Rows from block 8 of a small sound classifier, named by matrix and row number. Rows with one number belong to one neuron. Each number is 50 + 10 x the weight over its row's rms, rounded and kept within 0 to 99. All counts start at 0.
After each neuron's rows are labels from the 100 clips, of 14848, where the neuron reaches its largest size: "top examples" is what is common among them. Only what is clearly more common there than usual is listed. The data: synthesized solo parts of chorales (CocoChorales).
# gate: MLP gate (model.blocks.8.mlp.gate.weight, 384x128), inputs 0-127
# fc1: MLP up (model.blocks.8.mlp.fc1.weight, 384x128), inputs 0-127
# fc2: MLP down (model.blocks.8.mlp.fc2.weight, 128x384, transposed), outputs 0-127

gate.33:43 33 49 57 60 39 52 37 59 43 41 30 55 50 45 32 57 61 44 47 57 52 42 47 70 31 28 48 49 56 63 37 45 71 53 55 48 51 50 59 51 71 39 64 39 56 45 55 57 50 46 78 52 40 47 47 38 52 53 60 45 36 54 31 49 60 60 47 44 52 45 45 60 45 59 44 71 36 45 56 65 57 35 51 48 51 53 56 31 28 48 40 57 67 49 56 45 42 43 57 40 40 49 52 50 39 58 67 57 69 56 48 55 53 43 56 62 52 59 37 52 62 63 31 60 46 50 50
fc1.33:58 37 44 59 50 31 42 40 47 30 26 50 44 59 63 52 53 74 68 69 48 46 43 47 62 48 56 35 59 36 59 32 50 57 72 68 34 46 57 52 43 62 52 56 58 51 45 43 56 64 48 56 41 40 50 63 56 56 49 54 45 43 42 50 50 49 62 45 45 53 49 36 37 45 53 41 47 44 66 46 44 62 51 51 61 41 43 47 51 44 52 42 59 68 57 55 31 56 39 48 49 46 53 62 71 49 36 53 50 32 51 67 41 72 48 51 40 52 52 53 20 41 54 55 61 47 53 53
fc2.33:56 53 43 72 47 45 62 39 50 65 53 58 48 51 39 61 47 50 49 58 43 65 54 55 40 54 53 66 39 49 76 51 52 33 36 36 49 63 67 42 42 44 49 43 59 41 35 42 63 51 54 57 37 44 76 66 51 51 47 52 58 44 44 54 50 48 43 48 52 49 47 61 38 39 61 56 24 61 57 48 57 52 60 37 42 48 33 49 68 41 59 36 44 55 68 43 41 56 36 45 48 50 62 57 52 69 50 64 47 31 36 52 41 64 53 41 62 37 40 59 43 48 45 61 36 61 57 60
top examples: oboe; note C5; note A#4

gate.6:61 69 62 47 39 48 44 52 32 49 52 39 56 39 37 51 37 60 53 56 63 31 33 49 54 34 53 44 49 43 51 41 60 52 46 50 53 54 41 38 56 45 54 58 55 72 67 37 37 37 56 45 51 55 56 48 29 39 61 59 49 37 29 55 52 51 40 65 65 53 50 54 58 54 41 57 40 39 48 33 62 59 51 47 47 50 47 53 63 61 37 42 44 24 44 41 69 59 45 66 60 37 51 57 53 45 57 56 50 55 52 49 47 45 60 44 37 60 67 40 30 58 45 63 67 59 37 58
fc1.6:44 78 60 54 37 55 53 45 54 34 50 32 66 45 47 68 40 50 69 46 52 52 48 46 48 32 63 54 47 42 55 44 51 55 38 50 56 40 51 61 50 58 66 44 52 49 62 33 55 40 58 40 49 43 48 34 44 68 47 57 47 39 58 46 67 54 41 55 56 57 36 58 65 55 43 51 51 35 39 52 64 50 50 41 52 43 42 47 52 42 50 37 35 36 61 43 70 63 42 63 37 53 72 55 57 49 59 36 58 41 69 48 47 46 51 51 52 63 67 27 44 54 44 42 74 54 39 50
fc2.6:52 59 59 37 32 63 43 48 52 45 50 54 58 60 51 35 48 45 69 46 61 53 46 55 51 33 58 54 42 42 52 45 43 57 52 50 56 58 57 62 41 43 48 44 53 47 45 54 54 48 38 54 58 35 56 38 50 59 41 57 77 57 61 41 59 37 43 51 49 53 25 54 48 37 51 28 55 55 39 60 67 50 62 39 59 62 31 49 41 52 57 34 44 55 55 51 71 45 52 50 16 66 63 35 36 34 39 48 52 39 64 41 50 52 52 52 40 58 48 48 53 46 49 41 55 68 56 72
top examples: oboe; note F4; note F#4

gate.276:47 51 38 62 65 39 54 50 58 54 50 53 41 51 49 37 55 58 53 48 61 50 63 41 57 23 38 42 57 34 58 57 43 72 39 51 49 62 48 45 57 28 48 44 48 39 51 56 51 53 52 30 44 40 36 69 60 43 45 47 44 57 40 47 47 45 61 45 63 68 49 35 64 24 51 54 44 53 36 44 47 68 52 55 65 42 34 37 68 60 47 59 49 33 50 62 55 40 56 47 49 59 41 39 62 42 62 46 40 60 54 44 41 46 49 57 51 40 64 29 38 59 39 41 50 33 59 53
fc1.276:46 58 52 63 53 36 38 45 57 62 53 55 44 41 50 39 54 48 48 47 46 42 52 59 54 51 51 37 55 39 46 53 37 62 59 49 54 40 57 39 63 29 59 37 45 26 50 33 69 50 48 47 44 59 52 63 42 39 51 44 58 44 42 39 55 46 38 41 44 39 60 43 63 32 67 71 73 38 28 42 49 71 57 52 54 51 33 56 44 55 52 53 36 38 51 55 53 69 68 44 43 52 48 70 59 64 58 52 48 54 58 44 55 45 40 61 46 53 52 31 45 72 46 42 39 37 48 42
fc2.276:66 40 41 59 51 49 48 59 50 44 38 30 31 44 56 52 64 38 56 65 45 65 40 50 42 62 52 54 60 63 41 55 45 38 67 43 61 45 60 34 46 45 40 48 63 58 65 51 59 60 63 53 41 46 43 70 35 56 49 58 49 45 50 55 49 52 50 55 38 31 42 51 38 64 49 54 79 47 58 48 49 39 60 40 73 41 62 42 58 60 57 61 28 56 69 45 41 59 58 41 42 42 64 46 52 54 38 75 51 49 51 53 61 63 60 54 42 56 40 61 47 43 45 45 49 36 46 45
top examples: double bass

gate.216:60 66 41 51 42 46 58 45 46 39 42 53 51 53 48 61 65 44 37 44 40 59 48 62 44 54 42 64 62 26 53 47 56 48 61 69 46 64 52 45 39 39 54 46 43 63 49 57 38 76 58 58 43 31 61 49 47 49 44 53 41 39 69 42 45 44 53 59 50 53 56 58 50 48 64 61 51 60 54 56 43 48 60 29 56 53 50 64 46 47 64 41 49 50 49 49 45 69 38 43 52 57 35 39 52 45 69 61 63 28 39 72 56 40 38 25 37 50 50 70 48 40 46 41 56 49 55 41
fc1.216:48 29 53 49 42 54 53 49 48 61 61 51 30 58 50 32 35 54 60 51 53 38 44 45 68 37 57 39 36 76 48 53 41 50 54 34 52 51 39 51 48 58 45 52 65 35 55 54 50 31 44 53 50 63 32 61 52 40 51 47 62 60 37 52 39 54 53 47 54 57 42 33 50 44 35 44 48 40 33 52 57 42 40 61 39 42 47 35 65 47 42 58 42 54 40 48 41 38 54 50 42 43 71 59 43 54 32 42 42 77 67 32 42 56 51 58 62 51 53 37 47 65 57 60 47 54 45 66
fc2.216:56 40 50 51 42 40 51 52 56 50 42 48 48 53 76 48 51 73 43 69 44 44 54 48 61 36 49 56 50 56 62 51 54 42 35 34 32 42 48 53 46 53 50 49 63 27 43 37 50 36 57 35 51 63 36 67 50 26 52 41 67 52 37 34 36 43 56 39 58 40 58 67 53 48 38 44 59 22 32 52 68 37 35 49 54 51 33 42 45 44 50 45 51 55 45 44 39 37 54 61 40 38 38 47 50 70 42 50 58 51 44 42 39 55 53 54 42 52 39 49 48 46 53 58 55 37 47 56
top examples: horn; note E4; note G#4

gate.297:47 63 33 50 52 42 49 53 48 34 51 60 41 24 43 56 59 59 50 42 58 45 50 68 56 52 45 48 68 38 57 55 49 31 45 38 53 44 50 35 66 67 56 53 53 66 49 57 44 58 43 58 56 52 31 47 29 51 46 56 61 57 40 56 57 50 43 50 43 64 49 63 53 56 54 56 49 43 34 52 46 53 39 61 44 54 56 64 66 44 48 64 81 68 55 65 44 42 30 52 43 69 41 44 40 37 50 57 66 52 45 43 42 39 42 51 56 34 55 61 59 60 46 63 58 42 35 48
fc1.297:56 61 54 61 54 50 61 42 61 44 39 50 34 38 61 51 34 47 41 50 30 47 44 39 41 64 45 63 49 53 59 44 39 46 46 44 64 58 50 51 46 54 33 72 46 56 70 36 50 52 58 54 51 55 54 49 40 49 39 54 48 53 71 37 47 44 55 33 38 52 56 63 34 22 48 55 42 49 56 55 58 44 35 39 38 56 51 50 48 49 53 50 34 46 39 42 54 55 67 42 44 43 52 46 51 61 49 31 34 58 53 64 62 44 59 34 51 74 61 42 49 57 34 54 54 28 49 70
fc2.297:64 60 50 64 48 60 46 60 49 47 49 62 39 45 58 51 49 52 47 54 33 39 36 51 39 62 41 72 50 36 60 36 55 63 66 47 59 74 43 50 55 50 43 64 51 52 70 39 52 46 47 46 44 54 49 47 44 46 34 57 57 39 65 59 39 32 50 45 37 61 57 65 53 47 50 49 43 56 31 51 55 61 45 35 42 60 39 65 52 43 54 54 49 50 65 38 46 48 72 30 50 48 53 39 24 47 36 37 56 51 56 72 45 42 63 56 46 56 69 42 47 62 51 50 64 47 56 60
top examples: flute; note D5; note F5

gate.177:53 53 49 53 56 38 54 45 48 67 51 52 35 31 57 51 59 40 70 53 42 43 51 52 45 57 53 40 30 37 59 72 43 29 68 47 63 36 45 30 53 62 54 41 41 53 49 62 52 39 41 51 31 44 56 57 42 44 30 62 37 49 45 45 39 43 52 61 67 52 70 62 48 53 49 56 34 37 55 43 39 48 68 53 40 54 34 58 57 37 55 63 31 54 51 39 54 57 43 43 70 62 52 51 50 37 38 50 53 28 39 51 50 63 43 49 64 49 50 54 42 48 56 41 46 55 45 64
fc1.177:53 57 62 63 47 47 62 48 55 44 29 40 58 73 38 52 59 31 56 47 46 45 53 64 50 58 68 51 52 63 59 41 45 40 44 58 33 61 38 51 41 43 44 46 64 39 61 48 48 49 44 68 46 64 46 56 43 56 49 68 52 58 52 48 38 47 54 37 57 50 47 46 44 46 57 48 53 66 55 53 51 63 34 64 49 46 54 44 62 66 52 63 45 62 35 56 63 44 50 58 53 27 50 60 44 41 40 32 44 64 49 38 50 34 56 50 26 58 58 54 48 53 35 51 67 65 22 42
fc2.177:63 46 49 52 56 61 36 39 36 42 70 59 59 48 59 59 34 55 51 61 55 53 58 50 59 42 71 62 41 53 59 47 48 49 36 29 40 56 69 49 34 72 46 52 67 69 57 50 36 52 40 51 56 48 51 50 43 43 53 38 63 50 54 43 48 49 28 43 41 54 69 53 52 65 32 61 51 47 67 51 60 53 39 61 31 36 60 39 62 48 48 36 50 43 43 41 44 57 53 38 35 53 56 56 43 63 50 35 34 55 50 51 64 36 36 45 36 48 37 45 39 50 41 56 43 47 58 50
top examples: horn; note F#4; note G#4

gate.26:58 59 43 55 40 42 54 50 57 30 41 49 49 75 62 50 55 74 55 44 35 51 46 49 33 38 34 44 40 43 53 60 24 60 39 36 50 51 69 43 45 41 57 53 45 42 55 66 53 58 75 59 64 51 53 47 52 56 59 39 55 34 32 57 56 56 56 45 40 57 51 39 59 48 51 50 36 56 45 38 39 51 39 63 62 38 61 39 40 49 33 70 51 45 58 60 41 43 54 65 53 50 52 35 39 50 46 61 50 60 56 63 44 51 61 66 49 49 48 69 43 53 54 67 45 62 50 43
fc1.26:41 56 42 56 60 48 48 50 38 55 38 41 46 43 61 50 35 40 46 53 47 63 45 67 54 47 62 54 56 56 41 38 63 54 61 56 56 69 38 54 53 52 56 45 45 56 47 61 27 50 35 44 50 49 39 56 58 58 42 62 51 54 44 56 49 57 64 51 67 42 53 61 40 52 48 49 65 44 47 65 53 45 57 60 42 63 62 54 24 36 51 31 51 61 71 62 51 68 50 48 57 46 66 70 65 42 48 44 42 43 40 27 62 50 35 29 52 58 39 58 59 56 70 51 65 36 46 40
fc2.26:25 43 35 60 48 57 52 44 44 58 47 39 46 32 57 44 35 44 57 57 62 68 48 62 41 43 58 50 35 61 58 35 76 56 43 52 51 54 39 62 60 49 65 51 53 54 41 38 45 52 43 45 64 44 51 59 58 50 46 48 59 53 50 66 39 45 47 52 52 53 41 52 52 52 36 58 39 36 44 50 44 59 39 59 58 63 57 59 38 36 46 42 62 58 76 34 68 52 41 52 46 49 63 55 57 51 40 23 45 50 39 46 53 61 55 33 53 42 36 51 55 56 58 51 62 30 36 33
top examples: violin; note A4; note A#4

gate.83:42 39 59 48 58 52 37 49 52 47 28 53 54 53 46 43 64 45 46 46 47 54 49 46 59 46 71 30 54 31 59 52 63 35 66 48 59 36 54 59 50 41 65 71 53 53 59 56 52 29 53 51 59 48 43 49 30 52 44 52 38 42 54 48 46 46 59 54 80 60 65 46 43 40 53 63 35 33 62 60 57 41 52 60 51 67 54 59 71 44 73 56 51 46 48 36 43 47 44 53 59 47 40 48 47 52 46 35 45 47 28 57 65 46 39 34 45 41 68 54 61 37 49 53 56 49 47 57
fc1.83:49 55 39 56 58 44 64 58 47 73 56 58 39 39 65 43 49 44 57 54 25 52 65 67 73 46 63 43 42 40 48 27 38 66 44 64 60 56 47 57 43 59 42 38 57 43 57 27 46 47 46 45 39 41 50 63 67 42 46 47 43 41 36 45 36 56 52 40 46 52 59 57 52 38 50 49 44 54 36 52 36 57 56 48 76 42 41 39 58 56 47 45 55 70 51 66 50 57 59 55 39 38 50 59 34 48 34 46 57 72 44 49 49 48 51 46 45 57 47 46 28 58 40 49 50 48 52 56
fc2.83:56 49 32 41 49 39 55 57 54 56 52 54 43 45 64 43 55 49 56 62 59 54 66 50 54 37 48 60 48 67 35 55 42 55 50 35 55 56 58 41 41 58 42 42 63 46 54 55 48 47 39 41 54 71 48 52 61 36 45 32 50 64 49 55 43 63 45 37 57 56 56 63 41 35 43 50 53 53 48 60 48 27 75 44 45 43 38 38 34 62 46 63 47 62 50 53 41 64 69 46 34 38 26 53 57 59 45 51 57 60 47 55 54 22 44 63 52 63 46 59 59 42 50 57 31 57 66 35
top examples: horn; note C5; note G#4

gate.115:59 59 33 48 54 35 55 25 50 44 57 68 54 49 51 48 40 71 56 49 48 51 48 37 47 49 50 38 51 26 61 53 49 51 35 59 49 49 62 72 41 42 39 54 44 71 60 43 55 57 51 65 53 36 48 37 50 64 55 43 39 51 66 51 51 51 39 49 49 44 48 56 44 49 53 41 41 42 52 33 45 77 62 43 44 27 47 64 47 48 71 53 40 39 74 57 37 71 49 55 66 53 52 51 54 63 46 59 49 49 46 46 66 46 33 39 45 48 54 58 63 48 40 36 57 49 46 49
fc1.115:37 35 58 43 52 55 35 44 30 56 54 59 47 65 54 53 30 46 41 38 39 50 39 56 41 65 60 70 57 49 46 48 47 48 37 57 46 51 74 64 54 39 43 64 45 53 47 67 41 37 38 54 61 51 40 47 47 50 32 60 48 61 59 63 60 55 49 57 33 42 43 41 60 48 40 54 48 67 66 55 45 43 63 42 42 53 48 37 63 56 46 51 57 58 40 53 55 39 49 56 47 55 37 36 54 43 65 37 51 49 60 62 39 49 29 56 39 46 41 71 68 58 49 53 41 68 72 54
fc2.115:41 44 65 41 52 50 37 39 25 53 50 54 43 66 62 59 46 62 42 44 54 54 46 45 54 63 53 56 49 52 47 47 49 56 34 45 25 43 73 60 47 53 46 54 50 60 46 55 54 29 37 52 45 33 32 56 43 40 45 59 56 52 45 60 55 54 38 68 31 23 42 44 47 56 44 46 49 56 58 63 49 25 52 46 47 52 48 48 56 45 37 44 56 81 46 57 37 31 47 56 46 57 45 47 53 38 71 43 55 50 51 59 59 41 31 58 40 65 46 58 57 59 46 53 56 53 61 48
top examples: horn; note A#4; note B4

gate.3:53 30 59 46 49 46 57 55 55 46 37 67 58 55 49 51 66 43 39 36 56 61 47 64 41 42 40 43 47 36 50 63 52 49 31 67 35 47 54 35 57 41 50 54 45 61 48 54 52 66 41 58 52 36 47 35 37 65 56 67 37 44 60 60 50 47 56 55 60 46 63 47 45 45 61 32 46 45 69 44 46 64 54 36 54 55 56 50 62 48 61 46 52 57 44 43 42 45 26 48 39 63 29 37 72 54 73 44 59 55 36 67 53 46 53 33 48 40 48 59 36 50 42 58 47 39 58 49
fc1.3:48 58 54 40 51 48 41 63 54 41 41 70 58 47 56 61 63 44 54 49 65 56 55 53 54 53 24 52 44 48 60 76 48 47 57 56 59 53 76 33 65 50 56 50 39 58 46 59 51 65 44 60 53 48 46 35 32 55 52 46 37 34 44 48 50 56 63 50 72 56 51 54 51 39 63 35 33 50 53 56 49 45 60 45 57 51 49 57 69 60 73 54 46 52 51 46 52 48 56 51 49 63 35 50 60 71 61 40 59 52 49 56 48 41 42 15 52 42 40 57 36 56 52 54 38 50 49 64
fc2.3:47 47 48 55 67 49 50 46 46 59 50 43 71 58 47 58 65 37 41 48 44 30 59 25 54 46 48 43 47 45 81 50 50 51 57 43 59 47 54 69 78 67 31 51 35 56 51 46 39 39 55 34 53 47 52 39 46 48 42 34 60 41 61 58 37 50 34 61 40 62 62 59 33 46 60 59 48 54 59 51 46 39 44 68 59 41 67 55 45 54 43 63 44 54 52 47 50 44 54 48 54 35 58 46 46 46 57 41 48 59 60 67 48 47 38 42 46 49 45 38 38 40 63 51 40 71 50 58
top examples: horn; note C#5; note C5

gate.310:69 51 34 66 29 68 38 44 51 35 36 52 50 73 52 41 50 38 61 43 54 54 60 41 41 43 55 49 64 40 57 44 41 59 58 51 51 45 38 44 55 50 52 58 55 39 41 50 44 56 64 58 58 61 47 39 54 46 47 66 20 33 56 54 45 59 41 49 42 54 32 47 59 48 55 44 58 62 49 48 47 57 53 57 46 52 33 64 62 51 53 68 46 47 50 59 49 47 67 53 46 56 34 29 40 30 38 58 66 43 54 46 45 30 55 63 57 43 55 61 60 73 50 62 53 48 57 52
fc1.310:42 68 72 39 64 47 55 49 43 67 66 58 47 43 52 41 56 48 48 62 49 56 58 47 51 39 59 55 54 65 49 39 44 49 56 46 50 61 63 49 56 41 44 34 45 48 62 37 39 42 35 46 39 27 44 57 45 44 46 39 69 50 39 53 49 40 46 61 61 45 66 49 47 53 53 61 35 53 47 46 75 57 56 54 47 32 74 46 56 55 53 35 52 60 34 64 58 60 39 64 49 33 60 58 53 65 39 48 63 45 54 39 51 65 63 59 61 60 58 49 53 46 39 46 30 68 41 55
fc2.310:43 41 42 56 61 53 49 37 37 62 53 26 50 28 77 49 32 43 66 45 45 62 48 72 52 50 35 49 55 49 45 45 45 48 53 58 55 57 54 36 41 55 56 56 56 43 45 47 34 56 45 66 46 46 53 51 52 35 46 30 59 45 43 49 63 42 43 56 49 50 34 45 57 65 53 61 52 42 59 43 69 60 56 53 65 36 45 46 53 54 43 55 57 64 48 53 35 59 39 57 47 38 28 59 61 57 45 39 54 60 56 50 48 58 44 51 50 33 47 53 77 27 32 54 45 43 62 42
top examples: double bass

gate.138:51 40 60 42 53 38 53 50 41 47 52 64 48 58 51 52 61 39 67 62 53 39 44 57 50 66 42 46 71 57 51 59 45 70 56 52 50 44 62 51 42 49 64 51 47 39 43 40 53 60 42 61 39 47 43 38 37 68 42 46 58 59 37 42 62 36 45 53 65 53 46 40 53 37 57 52 70 46 60 23 53 57 60 40 39 24 61 51 78 45 60 54 43 51 45 59 52 57 62 39 38 40 32 42 49 40 39 55 63 43 49 47 55 63 35 54 47 59 62 56 56 46 49 63 51 60 63 72
fc1.138:40 50 44 54 57 54 40 47 54 64 50 56 47 52 66 55 43 62 58 56 54 62 39 49 55 46 64 51 62 64 50 55 48 45 51 49 37 70 42 53 51 56 64 44 54 55 61 61 52 58 69 29 36 44 65 56 56 49 56 74 35 68 40 71 45 53 39 48 61 67 56 70 33 41 65 43 56 36 52 26 59 61 46 50 41 63 41 39 57 49 49 43 64 51 43 72 61 60 56 46 39 30 50 57 51 49 48 55 56 48 50 39 59 48 51 46 51 55 46 42 49 50 51 40 23 49 45 68
fc2.138:47 57 43 57 57 60 43 50 54 56 46 37 61 57 66 41 45 57 55 60 59 58 44 37 35 50 59 61 63 48 34 52 62 42 41 50 47 65 41 63 65 54 52 49 49 37 60 67 48 53 58 59 47 57 56 51 70 62 46 58 27 45 55 50 40 51 48 31 52 64 62 51 55 47 50 49 66 42 52 35 59 35 46 36 33 42 36 45 37 38 51 63 61 58 25 64 45 71 63 54 38 57 30 52 57 35 68 54 67 43 43 41 46 48 46 61 46 48 49 41 48 60 43 36 45 43 41 69
top examples: violin; note B4; note G#4

gate.355:36 63 55 56 68 47 56 65 50 29 49 69 49 39 43 36 70 36 52 57 55 47 49 40 44 54 54 36 69 40 57 51 50 66 46 49 49 51 65 49 52 52 65 58 45 43 43 65 44 39 47 39 64 45 80 65 62 64 50 56 37 48 48 44 59 39 56 54 44 42 44 52 52 29 32 48 66 35 37 44 46 49 58 51 52 47 58 46 42 34 63 35 41 58 41 43 59 42 59 44 56 74 53 42 43 40 62 54 54 51 48 46 59 46 54 37 48 36 56 43 66 57 57 64 41 44 40 48
fc1.355:48 48 45 45 59 39 33 46 46 54 62 64 58 46 52 65 43 54 72 28 55 42 33 37 71 53 59 48 50 45 73 59 46 42 46 44 44 50 53 46 56 52 48 59 63 39 46 49 60 50 45 63 35 35 39 56 50 38 57 50 52 49 47 47 63 42 39 50 32 52 43 42 43 47 46 46 46 31 55 61 47 32 39 34 49 50 44 56 33 49 41 27 72 51 69 62 42 51 55 59 34 52 40 50 49 32 60 56 60 43 38 61 44 30 37 36 55 50 48 49 52 43 43 54 65 56 38 66
fc2.355:51 46 50 56 67 30 43 47 39 38 58 67 73 38 57 53 51 61 65 37 63 46 39 34 59 38 45 38 63 41 66 58 53 47 40 66 51 50 52 41 60 41 51 62 50 43 59 60 56 47 61 58 41 44 37 63 58 31 43 40 44 55 53 46 55 52 43 40 43 46 45 54 59 53 38 27 43 37 54 59 35 42 55 45 56 32 51 41 33 59 33 36 62 54 61 72 50 51 46 54 40 56 34 40 58 42 40 51 56 28 57 41 39 46 44 49 57 47 45 51 56 47 47 71 58 38 51 57
top examples: oboe; note A#4; note G#4

gate.99:41 42 44 39 45 62 35 55 57 49 61 54 58 49 46 44 52 61 56 58 34 59 43 48 47 69 26 44 63 41 32 49 56 62 31 56 38 58 51 68 54 45 43 61 33 44 55 45 43 72 59 67 41 48 42 41 58 45 52 58 54 48 72 45 57 58 40 35 42 31 35 29 54 58 54 42 52 52 67 54 47 46 45 59 60 40 43 41 61 36 46 46 43 50 58 55 63 45 63 57 61 59 51 53 46 46 46 47 64 32 36 50 53 50 47 51 40 65 52 43 35 22 47 36 36 49 47 53
fc1.99:44 33 53 50 56 69 41 56 43 47 63 52 59 59 45 54 42 60 54 54 49 47 51 47 50 73 46 30 54 33 36 34 65 38 33 67 40 55 50 63 66 52 45 64 44 57 54 33 55 71 66 62 53 59 54 34 56 46 58 45 37 58 61 44 68 52 42 49 39 53 39 29 61 41 58 46 58 42 61 49 49 51 39 66 64 48 44 59 62 31 50 49 41 54 47 63 59 42 47 58 50 51 46 47 38 49 53 47 58 46 54 49 46 62 48 49 39 47 45 39 49 21 45 31 63 37 58 46
fc2.99:41 45 50 53 54 56 56 47 35 58 53 62 49 41 58 49 63 47 59 44 34 19 59 41 53 55 57 50 51 41 51 74 55 44 47 44 45 37 62 46 53 61 60 49 41 39 39 46 60 58 66 55 65 63 52 26 58 45 58 53 37 51 48 60 50 58 49 73 29 66 74 48 46 62 58 45 50 43 55 44 53 50 49 52 45 69 41 54 60 29 58 42 53 52 21 63 56 54 38 59 46 63 52 56 44 55 57 52 52 40 63 50 57 43 42 38 61 44 44 68 40 48 52 44 37 37 42 45
top examples: clarinet; note D4

gate.120:55 58 46 52 57 45 49 39 55 44 49 53 57 58 51 56 60 55 49 52 38 40 53 42 45 37 46 42 54 41 57 47 41 63 42 67 47 45 58 55 51 65 44 42 43 68 65 31 51 68 57 64 53 33 34 40 55 63 50 49 60 50 60 66 64 52 48 64 44 69 40 58 67 45 59 53 42 38 41 62 46 53 37 50 50 49 60 54 40 23 58 50 54 34 43 44 66 71 47 50 40 56 37 43 35 32 47 45 60 53 56 48 39 30 43 40 57 58 50 64 61 45 53 53 33 27 30 48
fc1.120:30 33 58 56 44 50 48 53 42 65 50 24 51 65 49 30 38 53 54 29 49 53 53 71 52 50 43 48 40 32 43 55 42 47 60 43 44 47 60 52 57 50 51 57 51 53 44 70 35 45 49 53 60 54 65 44 40 51 59 48 34 52 37 46 48 58 43 53 67 55 53 49 42 53 33 53 42 52 45 46 33 62 63 46 64 55 54 45 29 27 39 35 43 59 49 53 41 61 52 57 50 53 71 35 41 48 62 44 54 40 64 46 53 42 49 36 52 58 29 30 60 45 65 54 47 51 42 61
fc2.120:35 32 63 47 38 43 59 42 45 61 60 28 66 67 40 32 39 47 57 49 41 67 45 62 58 45 49 48 54 42 58 54 47 57 51 43 40 47 63 61 60 51 50 47 40 40 52 61 56 49 61 47 50 52 54 47 59 43 67 54 38 56 44 53 48 67 38 55 38 59 56 59 58 37 35 52 49 41 59 35 27 44 54 47 59 50 46 46 39 44 57 38 45 69 51 38 50 69 49 57 57 53 57 40 37 50 58 53 62 45 70 57 51 47 59 34 46 61 34 33 61 48 57 69 34 61 26 52
top examples: clarinet; note C#4

gate.160:47 60 60 27 64 34 53 51 44 66 65 30 45 61 50 53 52 51 49 62 43 44 62 58 40 48 51 45 41 29 72 60 58 60 60 36 60 51 41 34 48 55 58 48 57 63 60 74 53 36 43 51 44 56 51 47 48 44 63 66 66 42 54 51 43 49 59 45 70 47 47 42 58 47 58 46 41 59 33 71 38 51 55 65 46 36 35 49 44 40 48 63 39 34 54 52 49 62 37 60 56 41 62 55 49 51 35 52 40 50 44 52 58 27 55 62 58 48 56 39 31 47 51 55 39 49 50 51
fc1.160:43 43 66 52 52 49 36 59 49 32 46 59 49 57 25 44 48 45 68 56 61 48 47 59 65 61 54 41 59 45 50 53 31 50 46 69 48 59 59 70 37 62 55 64 58 59 34 51 68 46 38 47 48 48 57 56 65 63 36 52 35 32 41 63 47 65 62 50 33 52 55 63 43 41 59 54 54 53 53 56 68 51 62 39 55 50 42 46 55 50 33 58 59 34 44 54 38 58 50 56 68 35 57 56 50 46 59 49 50 50 59 41 40 66 42 58 48 37 73 57 41 48 36 42 64 49 49 41
fc2.160:54 57 58 52 29 51 50 68 45 47 29 70 52 66 34 34 54 51 60 50 51 52 46 48 55 49 58 36 47 45 45 52 22 52 46 58 52 48 46 71 51 49 54 57 55 47 47 44 47 55 42 48 47 39 41 53 44 60 55 55 36 39 35 63 23 60 32 56 59 57 52 47 65 44 59 44 58 44 37 50 61 56 73 18 34 57 29 56 49 56 47 58 40 33 49 57 51 47 42 61 42 46 58 38 46 61 42 43 61 47 60 47 49 51 52 41 54 52 35 55 44 64 43 43 52 47 56 73
top examples: oboe; note F#4

gate.192:55 62 48 47 35 58 48 50 53 46 52 58 57 48 54 57 61 48 51 54 66 39 56 61 51 56 42 58 30 21 50 55 48 63 69 34 34 68 50 57 54 65 31 48 51 51 40 49 53 67 45 43 55 47 53 46 59 38 71 61 35 61 61 59 53 56 55 64 61 38 45 38 57 44 58 62 47 59 30 52 37 34 46 56 55 59 58 52 45 52 35 46 37 49 57 55 45 54 36 49 32 54 61 62 41 55 56 63 52 64 38 45 44 57 42 29 46 65 35 64 54 36 51 53 41 35 58 53
fc1.192:50 42 61 58 59 40 44 43 35 62 45 49 49 61 35 46 38 34 51 56 55 70 35 61 65 35 56 55 39 58 42 54 42 48 27 45 34 42 54 41 40 52 43 57 56 57 40 50 42 58 64 47 47 38 46 53 73 56 51 54 60 39 41 50 54 65 46 47 48 38 44 36 43 32 58 60 62 39 65 44 46 49 43 71 47 54 43 54 38 40 44 32 46 53 63 41 43 39 37 62 63 41 46 39 29 47 53 61 55 52 64 34 49 34 42 58 62 32 50 53 51 52 36 42 51 46 67 34
fc2.192:49 54 42 51 48 51 51 38 40 75 62 58 59 59 41 54 34 32 66 52 53 67 46 49 66 38 63 49 35 65 48 75 37 42 40 42 42 54 36 48 48 44 48 55 61 42 31 48 36 50 58 56 58 50 52 52 64 66 41 55 69 41 45 54 42 45 53 64 35 34 52 49 58 45 48 56 52 46 59 52 61 58 54 71 50 55 36 44 43 45 46 42 44 40 63 50 39 50 48 64 74 55 65 37 32 50 66 65 57 66 67 41 48 48 51 39 58 39 51 52 59 45 45 50 33 54 45 53
top examples: oboe; note F4; note F#4